{
  "image_size": 64,
  "encoder_fused_qkv": true,
  "encoder_num_experts": 8,
  "encoder_expert_mlp_ratio": 1,
  "fusion": "cross_attention",
  "fusion_encoder_width": 320,
  "fusion_encoder_moe": "soft",
  "fusion_encoder_num_experts": 32,
  "fusion_encoder_shared_expert": false,
  "lr": 0.0013
}
Rows from block 4 of the image encoder of a small model that answers yes/no questions on an image's attributes, named by matrix and row number. Rows with one number within an expert belong to one neuron, the router's apart. Each number is 128 + 24 x the weight over its row's rms, rounded and kept within 0 to 255. All counts start at 0. Numbers have three digits each.
Before each expert's rows are labels from the 100 images, of 14848, where the router gives the expert most weight on average: "top examples" is what is common among them. Only what is clearly more common there than usual is listed. The data: photos with spoken descriptions (Open Images, Localized Narratives). In brackets: how many of the 100.
# router: router (encoder.blocks.4.mlp.router.weight, 8x128), inputs 0-127
# gate: expert gate (encoder.blocks.4.mlp.gate, 8x128x128), inputs 0-127
# up: expert up (encoder.blocks.4.mlp.up, 8x128x128), inputs 0-127
# down: expert down (encoder.blocks.4.mlp.down, 8x128x128, transposed), outputs 0-127

# expert 7
top examples: text has "sky" (51)
router.7:112126112135114135126100100098095136094132139107116153122152143150178124138137115091101168111162137144116164136111104111125117096152105147118146084172164155138145105149152113178151139127141111098108147144109169149096144120129101152134115163124153142126128108134160097114168082133101183135090103149105122125119150122135134086125112104088115084125120169162139167105088153119096089121124
gate.2:205128121158151122137144114154159148116133131123122128101107141115133062098106106137122094153115102152137099150135119145095106147119105179128115115112105119076118148141122132067140109141098130117116126113145172122134175132094118120117098114145148104154125162139124077112163113109143106163129147118117126093114123119138122160077153126140140150094099105134077134145166109094155138090130
up.2:144121126114136104106148138155126119119156165093096096158104080118115103116121107103142116103100109082128122100134140106118093101091151109085096183182112108158133099155117109114070104133113143126114148132102121141120123146140176142129137115129152126115110100151089124133125155111173128105133160169124123132144116152151109153147102156131129149081151148128097104113133126151159179095079
down.2:184149088180192091143128102120085126112125126125108101134118161113164102172146135133096086168147148180136135180126129118139129144117129161143116143099139080121152136134103132129097099121093163138105149127093150114134143121162141129104142108147146100123097130143167114126109122135122131124156150113102133093147116102116151122143171140170144160106137124112133137140114107121158090170166
gate.3:145119098138161153136112159177199160110153132115124102176165095112155145118150125128101093147112136089138114102135144112102173125131111115069130095168108171144160105153089130126137146096113137140166158112090151145173090116167132123163129123143135125156149129135114110123139105119138128167111140104113116110111101104112148111116127105106129121106128153107130150116135137147094113115191
up.3:119128137151105150125114155103137142165158091105137101112093120122123131150103112156137070173145101160156151116155105183151155130152119134151141149088150130148120151116176152164113132138091147138097123116089103120098151103052130110160150135135121151118124115143187114156139114111141113113113144130149143147127117115107125153174148162119141157138102130109173118142123083145109151129167
down.3:137135131109121135148127112125144115113088149133152148100110118141136085103123120188154140161145160141102156142148148111121138106143164111105132145141113149117131131129122108133159142109110127138192094199145097181098152141162098152188141125082150136162099104131153155096110112147143150117128134115124131168127150125131171111074128109113109117114104146115158091140125114145110138085086
gate.4:136125094122140149112124174131115138095129137143074106180140149118146113110096120149104112161134153125109130088122121169110125128154115155132160121117113129115142154112108144076170118152093135127171122108131129123166169154125102121128125139153132120134127119115082102091157096130123114122130110134131095113137125123155134112131189115136081097114103145112085107196154130100113204147140
up.4:144091102142077110152097103160164129107093140143136146165097124137125126117086107110134110120103168176134151141167124127119158147120105140151116123145134125127088079108080119106118165106091161116138125100166119095125113116151159094106169101086180127139129131126134110149162125117135123151098109122129162124112114104117115142148117138080152106137143106140123159198150112124135150125166
down.4:094124114097105095143148117132068130130158130133122155124140147138110103076151105122088136091168147112121127085124098101164120087125133119161162117141111170114129152132140095121167111113134091142163119133138141133085111145103144112142133180148132073124138146137096123129160134180146143116121101144164104091174155149156142152152116135142090115177116120138134175116136107111123148123106
gate.5:115144151112168172169165147138165142145144144098128136150097155145147085139106142121110084101136134112141139128131151162114161118166115087138129125163147120103133125115154101065157098095125144126176135140160127150135147113108127145104093098111135141103105158109079144134127159122129122125121152121119140111103102088139072164135110126146131134102104131114124128076181079132102158152124
up.5:166123108150115116150158104134135145116104134117089158162150165137125100134130102148120128114131131080110150134133134120154161151126162115087113149146132124140121167140109104082136130102121111098192134097131107118155073138111135108111106135102190175157137111115143139125163157108152136114124103114123141148151160079141095141119124123065128131106115112123092132136094072149082126100128
down.5:108098071149093197135127130150146140121144139075122154113097154144117143133119131108153107111100181125133145111110117110120105093164101123129153119133128131096096106158150142079104145131095116139128169128101136156120111155106070132138109144105085099105086110128108108141145115083156135128139139114124130118133105102121147161117134123114168084117143174165106128128108174125167146115135
gate.6:155096121145160133117124174135143144120165127109143109102107140084127101156119143132150103132138148146107106129101096189127128136134171175075129117153111139149078107100117115129114103156139081108064171096142164150158179113117127118159118133116146138141104148134162165127109148141139158085137138145096136137146121158159124094107143158108099124114101123146123110123153127136182124123131
up.6:115125104112135143163114129119138129105128133152090152139140090151101142113134116149114191132087102118134142145132140097157133113166114102183112114129115190102131113149089137096194137162107126131127110153141110079134136137151138141126115138125129074123123131137143156089100199078123113173135126121143132122142138113096138142137110124157093146146144185126107171161123146105134145130121
down.6:153132135146163124082116107151122128068150115143113113160152122153110184148108110126080093099133065190169160150098099134104139162123127156134126138085145138091117119110091093118130107129124137148107118067124148094142139145110137093097140131146101097125133126129141125149115112099141133133152111143156157092098117132149110117101141125087141130118090161099110153112139099141109149137123
gate.7:091122161135146117093143160147089121124103122123119134141131148100103160121141127127160137118110157135138109107127130137103094127161125165100113170087100130083147137142135153127089125149114147083087114072091127114100099160121137096160115124116137130114127171116169139131160071130115109145133073152172103106137125137169105145129133123149184165096116090137151120140089114135109136151136
up.7:092081161101118086132159125146075110113090090164129157125119162149126147103133130120119095115155115172145130104103145160107080146140086153101140129127114141107144107122097168135132143143102095089105084120086138119163123166171115106163121109085109128173129120148158148118168096156145139115127103136164106112096100114141152120114171114125150150146112118127137132138125113131121096154125
down.7:134170184124130086107123153112107105170143139131158107136145156107118131099132114093153149110154156086134092154095093126121109109129120098138147132085113108132134150118149139112098076120158111171143116110158083150143133154108143105126185187152100140125136142099089123157132133151121126144133170129116102131173095144122123115115143117118126147120133133114120156071148113105100161133085
gate.8:158129106125133168122144153077138105139089130128120124126131160111159105125143162111145095184125097133109099087133113113146142141125130120129132126137097153135134139128130160147156148143131167163122127188121149135149111133180145202101162127125104114151110077150129109149107077136150104112158136149145102101062137132109102168165133113136146179141133145107124140141120109111146108103119
up.8:161137122124144133140108078104127172107153137135080143139147105166166159157125126104142139112124156081143075104134153140115141107124118141124100123149157155135135152171146069079145125120144153100151129117146093124146135131120092147101121115092145136086141133140097145100149127121097123106110183144095140130149110131168139096144130116162126058104176107119135127128131143087146124112128
down.8:142145132146111134148149162153134154099178169111089128142149142105121081136120131123159144136106140119108100098087122154148155135113151133127117105148060128106154142126077084085157091114119112154118157155155124099157096100140177097097151112161114163143139122122132134154166159119130100135114193123139145151124109117126172104143104099121121128132147122097114110082144139136133137102129
gate.9:162101126116128114117140145138155148123179090112136150167154129160121173143101174091090187109115148122122135113137119103146146141117121143106143148143171166106097106165126133152146160142147117103148116114113145142125157110135097135087115123155120127147146123124164125147168132151165127160138093188128119182118159074131111105068107115113097141098124142152120151125126140154114104120135
up.9:090081119132114116123144098137125126135180121115135165184179114144126141146108144103062184112135124114176144102138117089120152120145130149129166119119141152118126104151108170141151178160117114141126107112085135128097132121134141128098120131148152101142083127134141141151158131147130178150081115124136124128104131104104133093067108131121122125163134133120125182128112103140146089143109
down.9:151140127128135133099135138175128140065150117153129143111122139142097129145140109144141127077160134113169183108100131116100116121111130117122147136120108105126120126143103104133128101121154144113112169105146111125109119134122175139127141124147118127177139136146132118180145185109069124181109132140129148157134071130182125057123094106115102120126149117076100132089140149112122126100133
gate.10:099132114109109140110125110151090131193133123097101139139144103115102120062071171116115130130125157131105135160129156143135116108104100148118105094133164126144143162143115140172165131111101107125155078137116156123144154149117097137094132177125127120113127121099136150135135156166145148115093135160168131127145120059112079117103147158111125118121139155131133136126155144139160102170142
up.10:166088123091076143111137103149109113107160159120158146135115077119093097131111125158131133156080144135156131109101138175144145110111149148116110098137128145133155111136153136126163156125107145145100127179099101044123106109118142176103181104134149170156141164087111114121123131144158148144102114152135134115126086120119138119131151127137146088122135127117117119110100129148152092115130
down.10:147112108106130185087095132154127152149134082136124101096107133191096117158140173150115098133134134116178107156125105108111152129154175068109129160130125099168093116089114149114114129128151111156100158116125117142107111129116115115147098100103145101147110140125140104155103115077142138124142105120103142092098105169100132121098081140114127128108121107142110110080137125141103120113135
gate.11:124129160111150108141160077141101116116147161127124167161141117137125170138179110128110168104122101157179134149163125158135115132116156148085148126166147141141173129142118103108146168100076108130127105083163124113146133130136158134072136120119136109105133113120093129116121147110139073136123144146201093140115117128154161130107155128150147091100155138127118159166122124127141114114122
up.11:089159138109128092125143138105142093132079085111106135100147149092174126137116101089130147114092110167108113104119128104141108163149099112127124150112102117112155108150114158125156115113122161101184151136147139151094147136153108124131144141107116124120095116126125110146132112061140131151142129137183174100129171147113109150163127097117164155136082113131168091112138111145094118122158
down.11:132110126140110081183125114093151105080149131071137154136133164159103095117100141148140110111159099120121166107146122142129139132148094120117169099089092146134116103117154123101133115168116127096108119171106078109155132132141092104140135139152124136084149080098128148103148137164138121167083089096097145108129137119107154111111120105104152137131146125130097127119115088158134095128144
gate.12:113098091094110133100154127094120163121150159148111144096131136129149093147141125138100147145137105099106098121096133094144131136101146097113127119141160110151158127191138101112135117148124121164120174140093137122166139140134081148087120158125110121141143137169156155126083163133131135160176104138145100112101160085150118172103141100142145143149151166094088124133112093110163100129143
up.12:110116118118128140141109131090160112109118135143143121104094144145149193122145106154148110128165105150114137150118111089156121158093143130160134113105161111126118123126087148156147117132163144122085138081137129128094132119151116078115163159168096137114114102132160124141091125130116159154050100146128120148114135116086170166135098147146117150110100159147122127097111150101137090171135
down.12:124128104101123114110125084147119148124103104133133145118103146177125105131104132188134151118186175144174156149118122120155097121125179092170105124150120139100094128119151094142147098108164151132122097112174125154137154129122134122151129173180151120111119175127162092107129154157162122154133131116110141180128165144109126125096101123127115134172134120132094128126108101151116119122094

# expert 2
top examples: text has "text" (25)
router.2:114143105156156104127109138169168107135104160125183128117106142138127149119169090130151126109173165115129147118138143141132170073120105131139110093111146135165135110150146142192151123091148088107102095090135101121060154149120121126133166121182112148133120119116160132147138150160105097166105118096130125136123135152125136144135114141154120081099126128131121119124141139120098160084143
gate.2:130145095157074141096122126098153123149114159136116109123142109110111141122142142139145116144113144105162093127155144099147171147102164097141090087149109155175123094198135123142125116107116154139165131138127105107118108140131134148110169116127118153112137076125113124168113144158097102117141169154143122183139139145078093125150106111132155105133155138116086106092104126127155159115164
up.2:133151126165104151106103095128144151128129129156108121148120110085128129116133123132132128130144191138146123152124129124142139146117143101091081107147136150148110127148116081133091073081162168124146098147139090101157120115104163143138188135124153144119144111095119176170093139133094131136108174137104131144156130143082103139156097124126094141116145098109074104121129126109101141136171
down.2:113111153095119117089120117083107097119138159128144144121092133110131139135110129133096165146146093154139122132102119116162127144149118139112157128127137084166121130103163145138144109138129126113105155126157124136066154176106157114116125115121120102113100147095111134148176068114159122126124133135159125167177116159137112147141159077090120098156116069140092084107131145159089131145134
gate.3:077153131106104113146135089135104163162121159169093129122120163108112122130149144106119105109117144106121088119126118111148113172115177127087127087130092123135137125118118121131129129136117151162142140151180141112135135151190127157137076205128151129096123109116105140095138064115125106094171131131138123144133126137083163103159102151115147128147106108116101109124157115129144119132152
up.3:072139142140121116120110173156095116120121109110123121102125179099108112080170174184134113121124137125092130133189153123130099127097131117142148141131107133096135124108137198159126110117122100107084101133085131155084107141124093151169101156125130148080136116126149153137128130168117123153112118143141136123121123152145133117172149147130111140088118097150162094136133116141119086130140
down.3:137144107128140152170120158110099128121118141139117110151155141153128142119123117076095136113114145113095129134097130131099147116090148139148142122098142140137122133098131118120099099147163182094133132095091092137107121119096185111091099142115101108109158106143131101140112149164081129094149105159137105122084166099131120176110098116155172126090158175150121116094152111084109146132108
gate.4:155106080135068168150114148135125086146113107081143136132124124138097114098102136156125138133131120126128125108161142130151130145138129121153145110139105142125137157133131172132186168128143140156130169141139167110116093132132104101106091151168137131138099087137141112112124125122144082144107115128184178158109125112103134186132071122124143077117087171128123125121113165150109129116127
up.4:143122105110097122147122169107165105154130119101140092144136130110129143108128106117122110147146159149127111104128130084146134145132131136134106142129115131093173143176103164113158123140121163158149126140112166139089090160146120061107127158141086126174102128123148092127105133151121110120161125094183185131118155136105125150126086160114179124106139155089141091085112124108147141134135
down.4:180120147140143125111115127134147158129119120110155115080117113124142107106163111148169132113105114092106089171143099091114117078173132115098074154118124111114136114133114098128105162127101117120169116177121111143140124163139120106111115090136141163135135138157169127088105099123095145123132088090079155082138107128152145138137118126141139115124092115156128113130056145098135134124107
gate.5:093132122100144102114173149153122105191109083107133135108089140145106113111114124144139145131115118103122075142133137109107138112126114136143148142163104110128167160149121164110147141092095134145119132122122113124126149179124111138144132152168116112141113140131134118087120118172132080135133152127158121129085111105099172136163112156109139134110070161113167130124195084106167148126103
up.5:133093076119158163093092155098141140080114105119096140116117139148133162130135145113119134128123076138092129119122098090208147112137128134141141124140125149122119106106104148120157167119091152143153154107111159135120082141189102124100140124129103151142136126140180086125152117163129157132119111150158131137151124156164109136135149129094185098128162132116149133150124107157155134116112
down.5:123128135149130120138118088097142150116117164131185162148115165121122165110104084183138114126113144163136148121135099109116168110191125145130097119154134119144143117123092127146104189144105152119152146143116159143096092120075118137159121146121120149135083132103107113079135154101146129110140083110144162158135133114149101097140112140117126152154077153111118126154115168134156136147147
gate.6:099155124112130088127144173133155120099134118142138144112123148101168134169100096122113158153152103160085143122087132064115125153129073146108104120081089143134146160100151135104131133153144138129082160124127122148094123140140137164088139110086121116115128153166135141155123107148153154116112126133128105158122196093169114127073100119107138128132120094152116105107131134127117112104130
up.6:111126149162125149106118116128132073109121115132140127129114102124173128103178127159146153142077147161102173159120141146171088154098142163066074100116147113138120119112133146150111113152127118096152158086128118125108124167150125152135084144139097112093141141142137134099093150110132119083104121130130142137142149145153131129098116094179094127139129112103144095138088130139091098117150
down.6:146125107145127119118117121117108111186118084097075170111139119182134133127144122160121106118108109099150146114167147107087147111134133111093168157144148135115125136132130154142136123134138064116083097158077088125138140142168115147095157138081117103111157122100162143121151107111141112133154110135120111138112140142127115154112132129165127183129160170154126123135084130139084124143163
gate.7:168111101086119086087132116121140131118179137146138159174137122164116122148139130112131142125127127111160132113109141127131184141114163117100155109116153122126107123124137156141097156083135119114091153091102106117157107170098102073137139137144137111149128152134139090151180151135138164140126137161142133095182077128161150123103110133129119132125097116130118118076147154101168157097133
up.7:120123157141115108111103146103158101176122116106093117091108145131146120080156163089114083136120131131134128140144139135120104139111099077166076117130143150153144135145107109149148075117146150140125113121118123148159127101155125150124119134139154136123155134134156163146072134169137110111129148137149129118124157143068102159156079139140148127149096159110137172066154120121111092155146
down.7:140141152152153117142114142086146125111126097118134134128123153101134134151110106164152104143107116129155112157122126125171144120137143083197112067129116141112136140117159087121130127153136123137101137142151093111161157136149073151174124174153152158142110129102137124093121128088118127135153123068100175126102157142135080096092149150123126157154095145087107123108159120129101141115126
gate.8:138127106133118132137055141138118127128094159141172096103120128127153107072143119108101152141098111176119138077124147114137113132121120154173166134160119118105131150124152137175141146136100129149097164122144108143147112115131124140154140153143117147135109122129147115131154101135171158136140108138138079118149171168093126106105127115101120128178142156140154095099121123067189115103143
up.8:150118090110167118171150146110111149142159128140109112157145160112165068134117127138096114171144088169101097128097144148100114146154087092163144105119126125104175171119132149094165127194147153150141154144114116129132118125173105093119130146137111116120122157130139102095107129125140129110135111141145089125102132121125151120116159151155161153124148154165174133095112107124159131138151
down.8:108116160117119111143113084118089136106087108130150129101094111120081115119090114092117155107132118162150126109140109117154116142135145099158109156124132130132113127138129086161137194169138105162149121114136123189129114136129090127146146117115170120087181126116148120095148126143109108113107083118147177152155156106137142146144112145099135109151100092074137142113106147167171126134123
gate.9:105109140138110149191131140110170115122158092110157102118156102160102145154154135124109152121103109146081175139122105131118137142134093146123085100122130108091152140103129128141075125177153116115109159135134150117117106177147144141120087154106097161109106165159142150132128131138134160113140142106200159132120172092133118116129136130134107162107141139093143120127120154139103092166122
up.9:127125143130087113127119123120138166135132120171139116134130133096116106161089127124136141116109159118112084114078116106103138132124105149090099091164082155147165153141078167109166136093157153132108162166142148078089113146129115180079145103110090118124119133125126165139123095141123135077137127102112112138150152130164137127163131140167134115102099113156122116121136183121135125110151
down.9:141147107155094088135126160090143132128124092153096118157147124151171113128144138102171126127149082137139117097106190092113101127141102123099153151079149144145174132116138143123081170132118097118097140147076101145144129095109129108135116160148123089111139089150140121138119103091128088125135107145111115151119166137130118171146126168150147151129122104176157122128104139097099133107116
gate.10:148080124139141125144122129101148117146125126126158156109183096163153103135145096105142128116122149117137106125122155187126164108113181122101186160140158091136140141148153135131099156114133155095132158133105131138115153146103123121161125177144141156179145124168163106116169167129121139124103134160150132115127149146088140140123112144153144099128093113174102109114093118127128068114130
up.10:154069115140147107070082164134120105134108160124104132126078153142151148092121124145138125108136109110100147131089077118143103107156154079145097055129131140123103139137113162128175140130157137151103119149149115167113133161133139131137120156160125126089136125105136144100128099178118081116119112132124130152131130107119150133153152137136118161161152117155149104107119132173163104113142
down.10:095090121098120111182136123172101123125118156115080129143124121115111143140139177115139167133073144078084115132116137114129132088143098133126124114176073145108142150144111117099143125170100113106113098140129169096145130126161103181131110123069116111176126111139126147158151130124146132187147143112148135158141109105148128111129118135112147108117143164116152090123150147143102135140131
gate.11:130117129103141128152174106173113100130083132154108108115125159130118156104157150153154159132117133115124197136148112149123118099125155140166134114095078106131133145120127143137112131124087107101147095151119141154170098120134108119163159134095111136145155082119157168131137163140128123132098117121170093113146184127097131162123144134123101160162113107074158160155152107152115135146097
up.11:148166154137137088128115100139122159101143186141122126071138113117110144121112100147144111138084134125149112124132113164122113150145131129123115140142096102116128127148095111151107144123165117133140082136154132145127160152102148138153107175094161118164128145132131121101090148125098150090155113104116137102157086162159106115079134126124134100122100135102062130118151161093084165107088
down.11:113128113145152116130180104160154174096125101105129155138132112161132169131104060130093147089130182119130099118134137132151085149103134137108131161132101164102104133173103126146140099149154117130099110092141132122131127098126093160124115125161151090128173138164126156104137140136096158155100131143116129117104135121150144123063087109126097101126103115111142171147133131128141121085123
gate.12:120092160133129119122169110162142114149102085093163123119111115160113135114128126096111112098092110133099157108113099106121073155096107109166103174122099098114134150147154147139131119107108144110159087148106109179150130146114099102134125162138135149162118156115116128088157102133139100178115149144168135089145147108137092181132134126129121138132176149129162133130130088143112122159098
up.12:084108141157113144101166154125084122140073108097164189120135137087101125137134111120139114128145120098131110161132134148141154128148111164080135129115152186111145176101152107105179153162126087123124133119125100109102094115147117145124116145136133150090113161080081140123152137127124134110156095155138127129124158101108148111142151128153125095098156115146123122116136107116085091106145
down.12:136098122144106142139104153112115143147192080118139142125143175136137129138125114132125174099194119123108165157128137151109116082117130168147183120110118138117119098125181126076150079101103137123103131111096107165115098132133091106132110114162137120108099137106138097130109078097134124124129125156124142152172086156143138130096130133095133155119108112142128178148138128136152146139101

# expert 4
top examples: text has "grass" (52); text has "ground" (26)
router.4:093160113176094122126124128131127146116125129140106077111123184099138131126116136178157148162113160156091107099105142111139135138155137137146101145092110165116106119120152106146140097095106105184133138120120139128078129106178101167139150123134150122128138102143138145104098134146132126120180091141120119113116157170145097142109158100091112090106112121165086125125120179113113162127140
gate.2:131145190114133077121164098138128156138124104125121111155139099134117168129139174079131129095107157109113127140131109130137123138118148123111132087142097143128137142155102101154145120115154127105160090151124127083151134105138103167173149188103174153122169112159094161089106135143102123154121141100116097113157156119087098105108138139133138127127138110135116103116106105177102087112104
up.2:156150101160125110098110178122137138123137112157090125116164167088178099110119175123129123122112120155126080089134094067113145132134141146129102137125149133160143101128150095141094112133150125136097157133100162153101140108135164123157137165139138128132155075158179122140085122122165142097130144095087104117133140124127107148118148120144114122147140119170087102144132129083129156109146
down.2:132138129136144123103125139100088117066139160137114156148112152124131128135106103137148116133182117148167160131113102158121135129145154102112160101111151125122129080102118108097126149095157139141119188155124158133111137107108168112112141132131130109135102150169099051152119081135122115126146119128116129085117086119155119068144135137098142121147172137149110154147135125096122184145143
gate.3:056115130126096109137191122148133102135091152137151115123054131165110125160120089091168120139125090111155123102141108145103123115101102122139113147156080121128098123126145125098138127103115160145133122139111092105117072120106123171159117104114065148133131167141121111146147107137119094160155157131115116102127117149159126122163140141106146126097121130121133102153152159109144129112114
up.3:161154112149136137090096136128092126135144150139104122157190112100130160133099139157123111131124183155147148114095115110164125151122154133090126112120184153150132131134090096198130126149163091118141122107132168122128121137142131122111143142149142131135100085118145163121143141173132147094100108095118150158148127111096131135070148127120098113170170138150097150127120110169120147151137
down.3:113113096150124140124132106154127150177132154141125159143089103107120091152111123176154177129071195138079118137127156111130134140141131127145122103129101135140145182142166139125155147145086153135133132142131067084128111146155110105150145090130134120129118098090119168131162117107103119126115107107113098115168126149119167129153150143139134101128103100140105108123077144120146104101114
gate.4:097150148163141106165135119101163095114127163101123162151154092117117148098155101131102147097121129095125136164148120151111115110111138086085156116158081163116126145131109168134112170116113134133119095112127115163189151121104086167133078120122093117105153151178132154166107125139101113129112158119138136120120134090119135103123128137128140164123148152081155105138167139132136135129088
up.4:099140100138135093142129158138107149131143147131092143149140142125153142108113120111112125162150112094117088154131149089142155132106127124116128116108132156164110089089100108089113111133123120152158146104108149147103178106112133135090111098117100137132160111131097134149093148057134102151182176136134115142130136122159146124100143126114109096154139148107101131169169167128202118102115
down.4:167140089138108131120125124095092100160133161120108140117117120091157130136126143059153090148147130147183171129155111126160159121138136137145108162131147135145116120100143135168069115135087097140121134171140081093104128144118155089094147173104119093149110154099146102150127104133138093124155097099144123132125120101119123124134112139105131161095157140127141116106102140106117180134102
gate.5:132171147129163087127083120102113119149111168118143110138106090122108147124171153127141144097153164128190125052143136101119107139140159123124102137144098124123155132135117109138137132153120155168115134148137166126113140082140127098156105133149174144137136129121130121112102157114144093142131151075119132135118117129089120145104108138096085146121139151132112113142182109158133169150065
up.5:085152176143142119157141146160119159090112104166146105112129152098135118127129159122125106115157121114100127141100125142157091111079143131129130126126129166102120102148162124176146140092137131136157145118139116164102125133126124172152134125128082112103138129153171169156105123156117161078124096107103128122127114157165118110120135131168119112187108070140132093128065140123121141156124
down.5:102106147116151107104131133151127178150143147130114116114119148119137118130095107141171130133118107146138155111132063157131136150170150170148123102116133176118142105128114112086140125092103140157150133131114138115188093104129100095097161118122138160148118137157097153087100139149150114138156121125128069107133093150112121083118142130083128117112151129140089172189132124103113161125117
gate.6:103141149157119100190121156118143170124144100113118151040134148125129166104140116127138149126104131143140106153105082080128107114134111120172137117141116158103147130129101137155117116124113093143125137096170144145090133108097116144105176164082138090079133121116140138151111114146112136141137113099109145089129159174124125150145146114151143119097105143127106116145119145136072094122116
up.6:109137088124126126179131141149102141114152163130123147141137182128141156146102095175142131148108090106129136171109082129106117125129132164140155107136157165085146108123096151124114185118110108122162122111131126138096142107115152145060135122088079058116136090113125102123147131106127125139156084120142121109143124140130135111140129139163163142088087134128151148133115152117108125098145
down.6:121111138113125115162118144120119096138151088159107108140143149169157124142155189119119109150076124123092131112131153085154129159141072157122128106130155120132098128118147110151091152099109110100106107114128125102089123161120144160129100142092092115113124129105125100140137151076144164085102126133152154109131140115113150158156152158141091137093133167138139082090119127123138070152119
gate.7:172148081121142120133130134138133131113114119116104110159172129141170093120171109150104117131148098116124133128126158113135086141168138108107148140115144134119085145141165127134134108138145098136155141131116166184154126105122103052094114122129115092125175154134126121100143114149122153113140094159093101106095158125111109131101131101164053120139130124145154144101079108095133141133142
up.7:078132149079117172141146119130146131158139115129119158157106105163088186149117141156143120144139142115098138156139128172120134132125120115138128076124096117108196138132160180116161112130113132109110103143142138117129184142098137148113109158107146082074124098101123129169145129107121091133103137151185126170146114116128142130134150136113127127133111152123147100123181138133116099123149
down.7:096148130107145092128115132146128130091137131119139138165136152121130171135117127128149099114117141141124125142141093103142124135141111127155123117137125149139124145121153106105181135144131148133103165148128124135097060104154146128133166090111142107093164141154130134102180125148108134187189091092126156141123116125154140086109147087113115113144178185125146136160116112099077103150082
gate.8:113141128148065148104119137124145156123160113134135110156129138120141154169116115096111141113096170132121118153111138165131059137111068179093090137155119157132115109132088127087100158148099141106131122124126114120162088153093127160108140136094135153132131092088083149118151153129127126110076131137132164107111132177137157105125103145156139126089124132129134124158104142119123088117118
up.8:121092152116133099144198118147142126110137140134151137157162125147104163122152119123086127130127128165152134154133128115121131160112117129112096142117112091120117072085048132161073112137104099163135152068138120137120130150111144144127125081108129111090164135117173132106107166147147109107111134142121098148125162119132169121095103128119088117146131113168128156144128131132107144116100
down.8:103127176162111146140137160115146120123119059092125130157113109127171101099113113080115124091106097150116126105148110078139129112141134143138162122135127137133139124159143121134142162129162113130142146150135125135136099127129159128120088168093134115131171082133116106154162130185180103117114069151115149087140132138113129155183100103113155099146128168111158120110109108121121134148130
gate.9:120157103130137121158121132094128101143091132121083162085123149149114128145164136147129134144124117111152164129143110075127136134109112083158126096164119139146100152092099124156130078118132118151160162112098145169117145143155171143092161167116124140099130076120124134137105118094112069131142110129145152126143136086117127180181162122143105153130144129145114150130091117145122149152164
up.9:108136154120124119165199153095110123100077144104163112109145155133119112145113092133140150104119127135095118146104128136080122148126092143095155136124114145121172172112134142117120143144161122111117139086161143111107121089096115145102172125107144141142166098123109140116139147150145130126142118102114156113139156125168192100125077107117123097130055101104118097126108120129114119103118
down.9:135095107121113135101124131121101147102111111123098093121179128153143134144138131143141124168126115140101131143147125112135123126165123171103121102129156166138103084112146154175090124089104135126114139130100154083092080161132129189145104148114097130157133137137109116128102086091133141089169107123136138101108105142120132136192153139120163113083120115113141090084123114105139119121181
gate.10:103176122129096129179124094155113148095136157135134114108160141084113145129151104112099162102141133137170090103132133094125112085140111123104097177127161155095147127158116145138137120145149126116058162122140114113136113131119134127122156192166143147112121089170140108078121146169136155152145134110156145141134134116150144119103139138152109118162136147091119097123154126100114131092100
up.10:135150139102188080120118112123127131167138112140122143105098143134087112139131173144181128121191117127161118107104070132106137098084140114116103123156144140170146136149111109115123092075149162136093176134110096143133146126126145157164149104120114136148111154172106110141124141137142146102086161131125161138121101158131106114162124134140135120141105075121148160147141094136148139114128
down.10:119145140151150136128126125111143119114118149106132121105106143153081154099156138133156147120189164111139123152162105153132177071138146113158127073122127118139141084143162123097133117123110154128148113168109120126154096139111111114148142135132138138112113107120106143088113126204086122172127092118136099138139111153149088096146123133148129164124159148133109154165088133114088121082102
gate.11:129107118139098126146129138155165109098142095139113177168140168084135150138096126168143106095096108157122162134094095116154104105133130107122131094114136154066126118138113133130189157132130139130166149087149121131112161137109138171126108140112171138104177117118140095115153120122108172109156097131164125121144149138151141123138107114123133100104103131145147165137139129113093086071129
up.11:108190163105113136124104160111105118105139128147133116110105152137130152131126170139171113120134126120132100154109096126113119112112126101139137148183098143102094116104109104155099110115157085139125106139159133162120126141176131149115129153136112111085118066163140088166082084082165119082171140108148163134126153118100124129153117121149141145138127137091104152152151105145122117108140
down.11:124129113152079108184102117121156135143141107135120138124120115133156104101156100130137173179080103145100139128147181120120112142124096140152091116137150123154126144124123133160106121157115136105103130114150109098101150121156116159104114152096127127081144136135142134090151123123118142060158131161127115134166146122106164115147127161166129161156104150130127113111160168081157070140147
gate.12:135128139153097129135083110103131086104139125113136111135160084108115161145160130182125142134079147119107087146136127169117128097114112171110076102102173149132098097109120102145105127162152106149111162111132143118126153128113162172126180114108101136105129135148115174151125164103107130085110127129139169182137142097134153093126125122131086118091148139130118103146110143134115103125153
up.12:080144114121148130106144121181107130117118138112157170100122124191098165126152102106111101140125138090071140131123119106136116111098138129129133107169079137125129142136118192153116117142121143166092095103123194128107107158076137128130109147138103143108148117109112153151151126157115126139136092155170140113118139089113160164162105134130114131131100129100122117138116120106152098088144
down.12:122096116172129104133148134149113155124135124139121130129164146158141118133106095158169106176134127147118125135112144124108142124146163135125138155109132128132100137107184079094145133144095156125153162157086135154137126108114105062126139121096134121124110148083149148119124117091117073127090109113163164102129113117110133172161102136149096090129176084135094091167108120100108111128124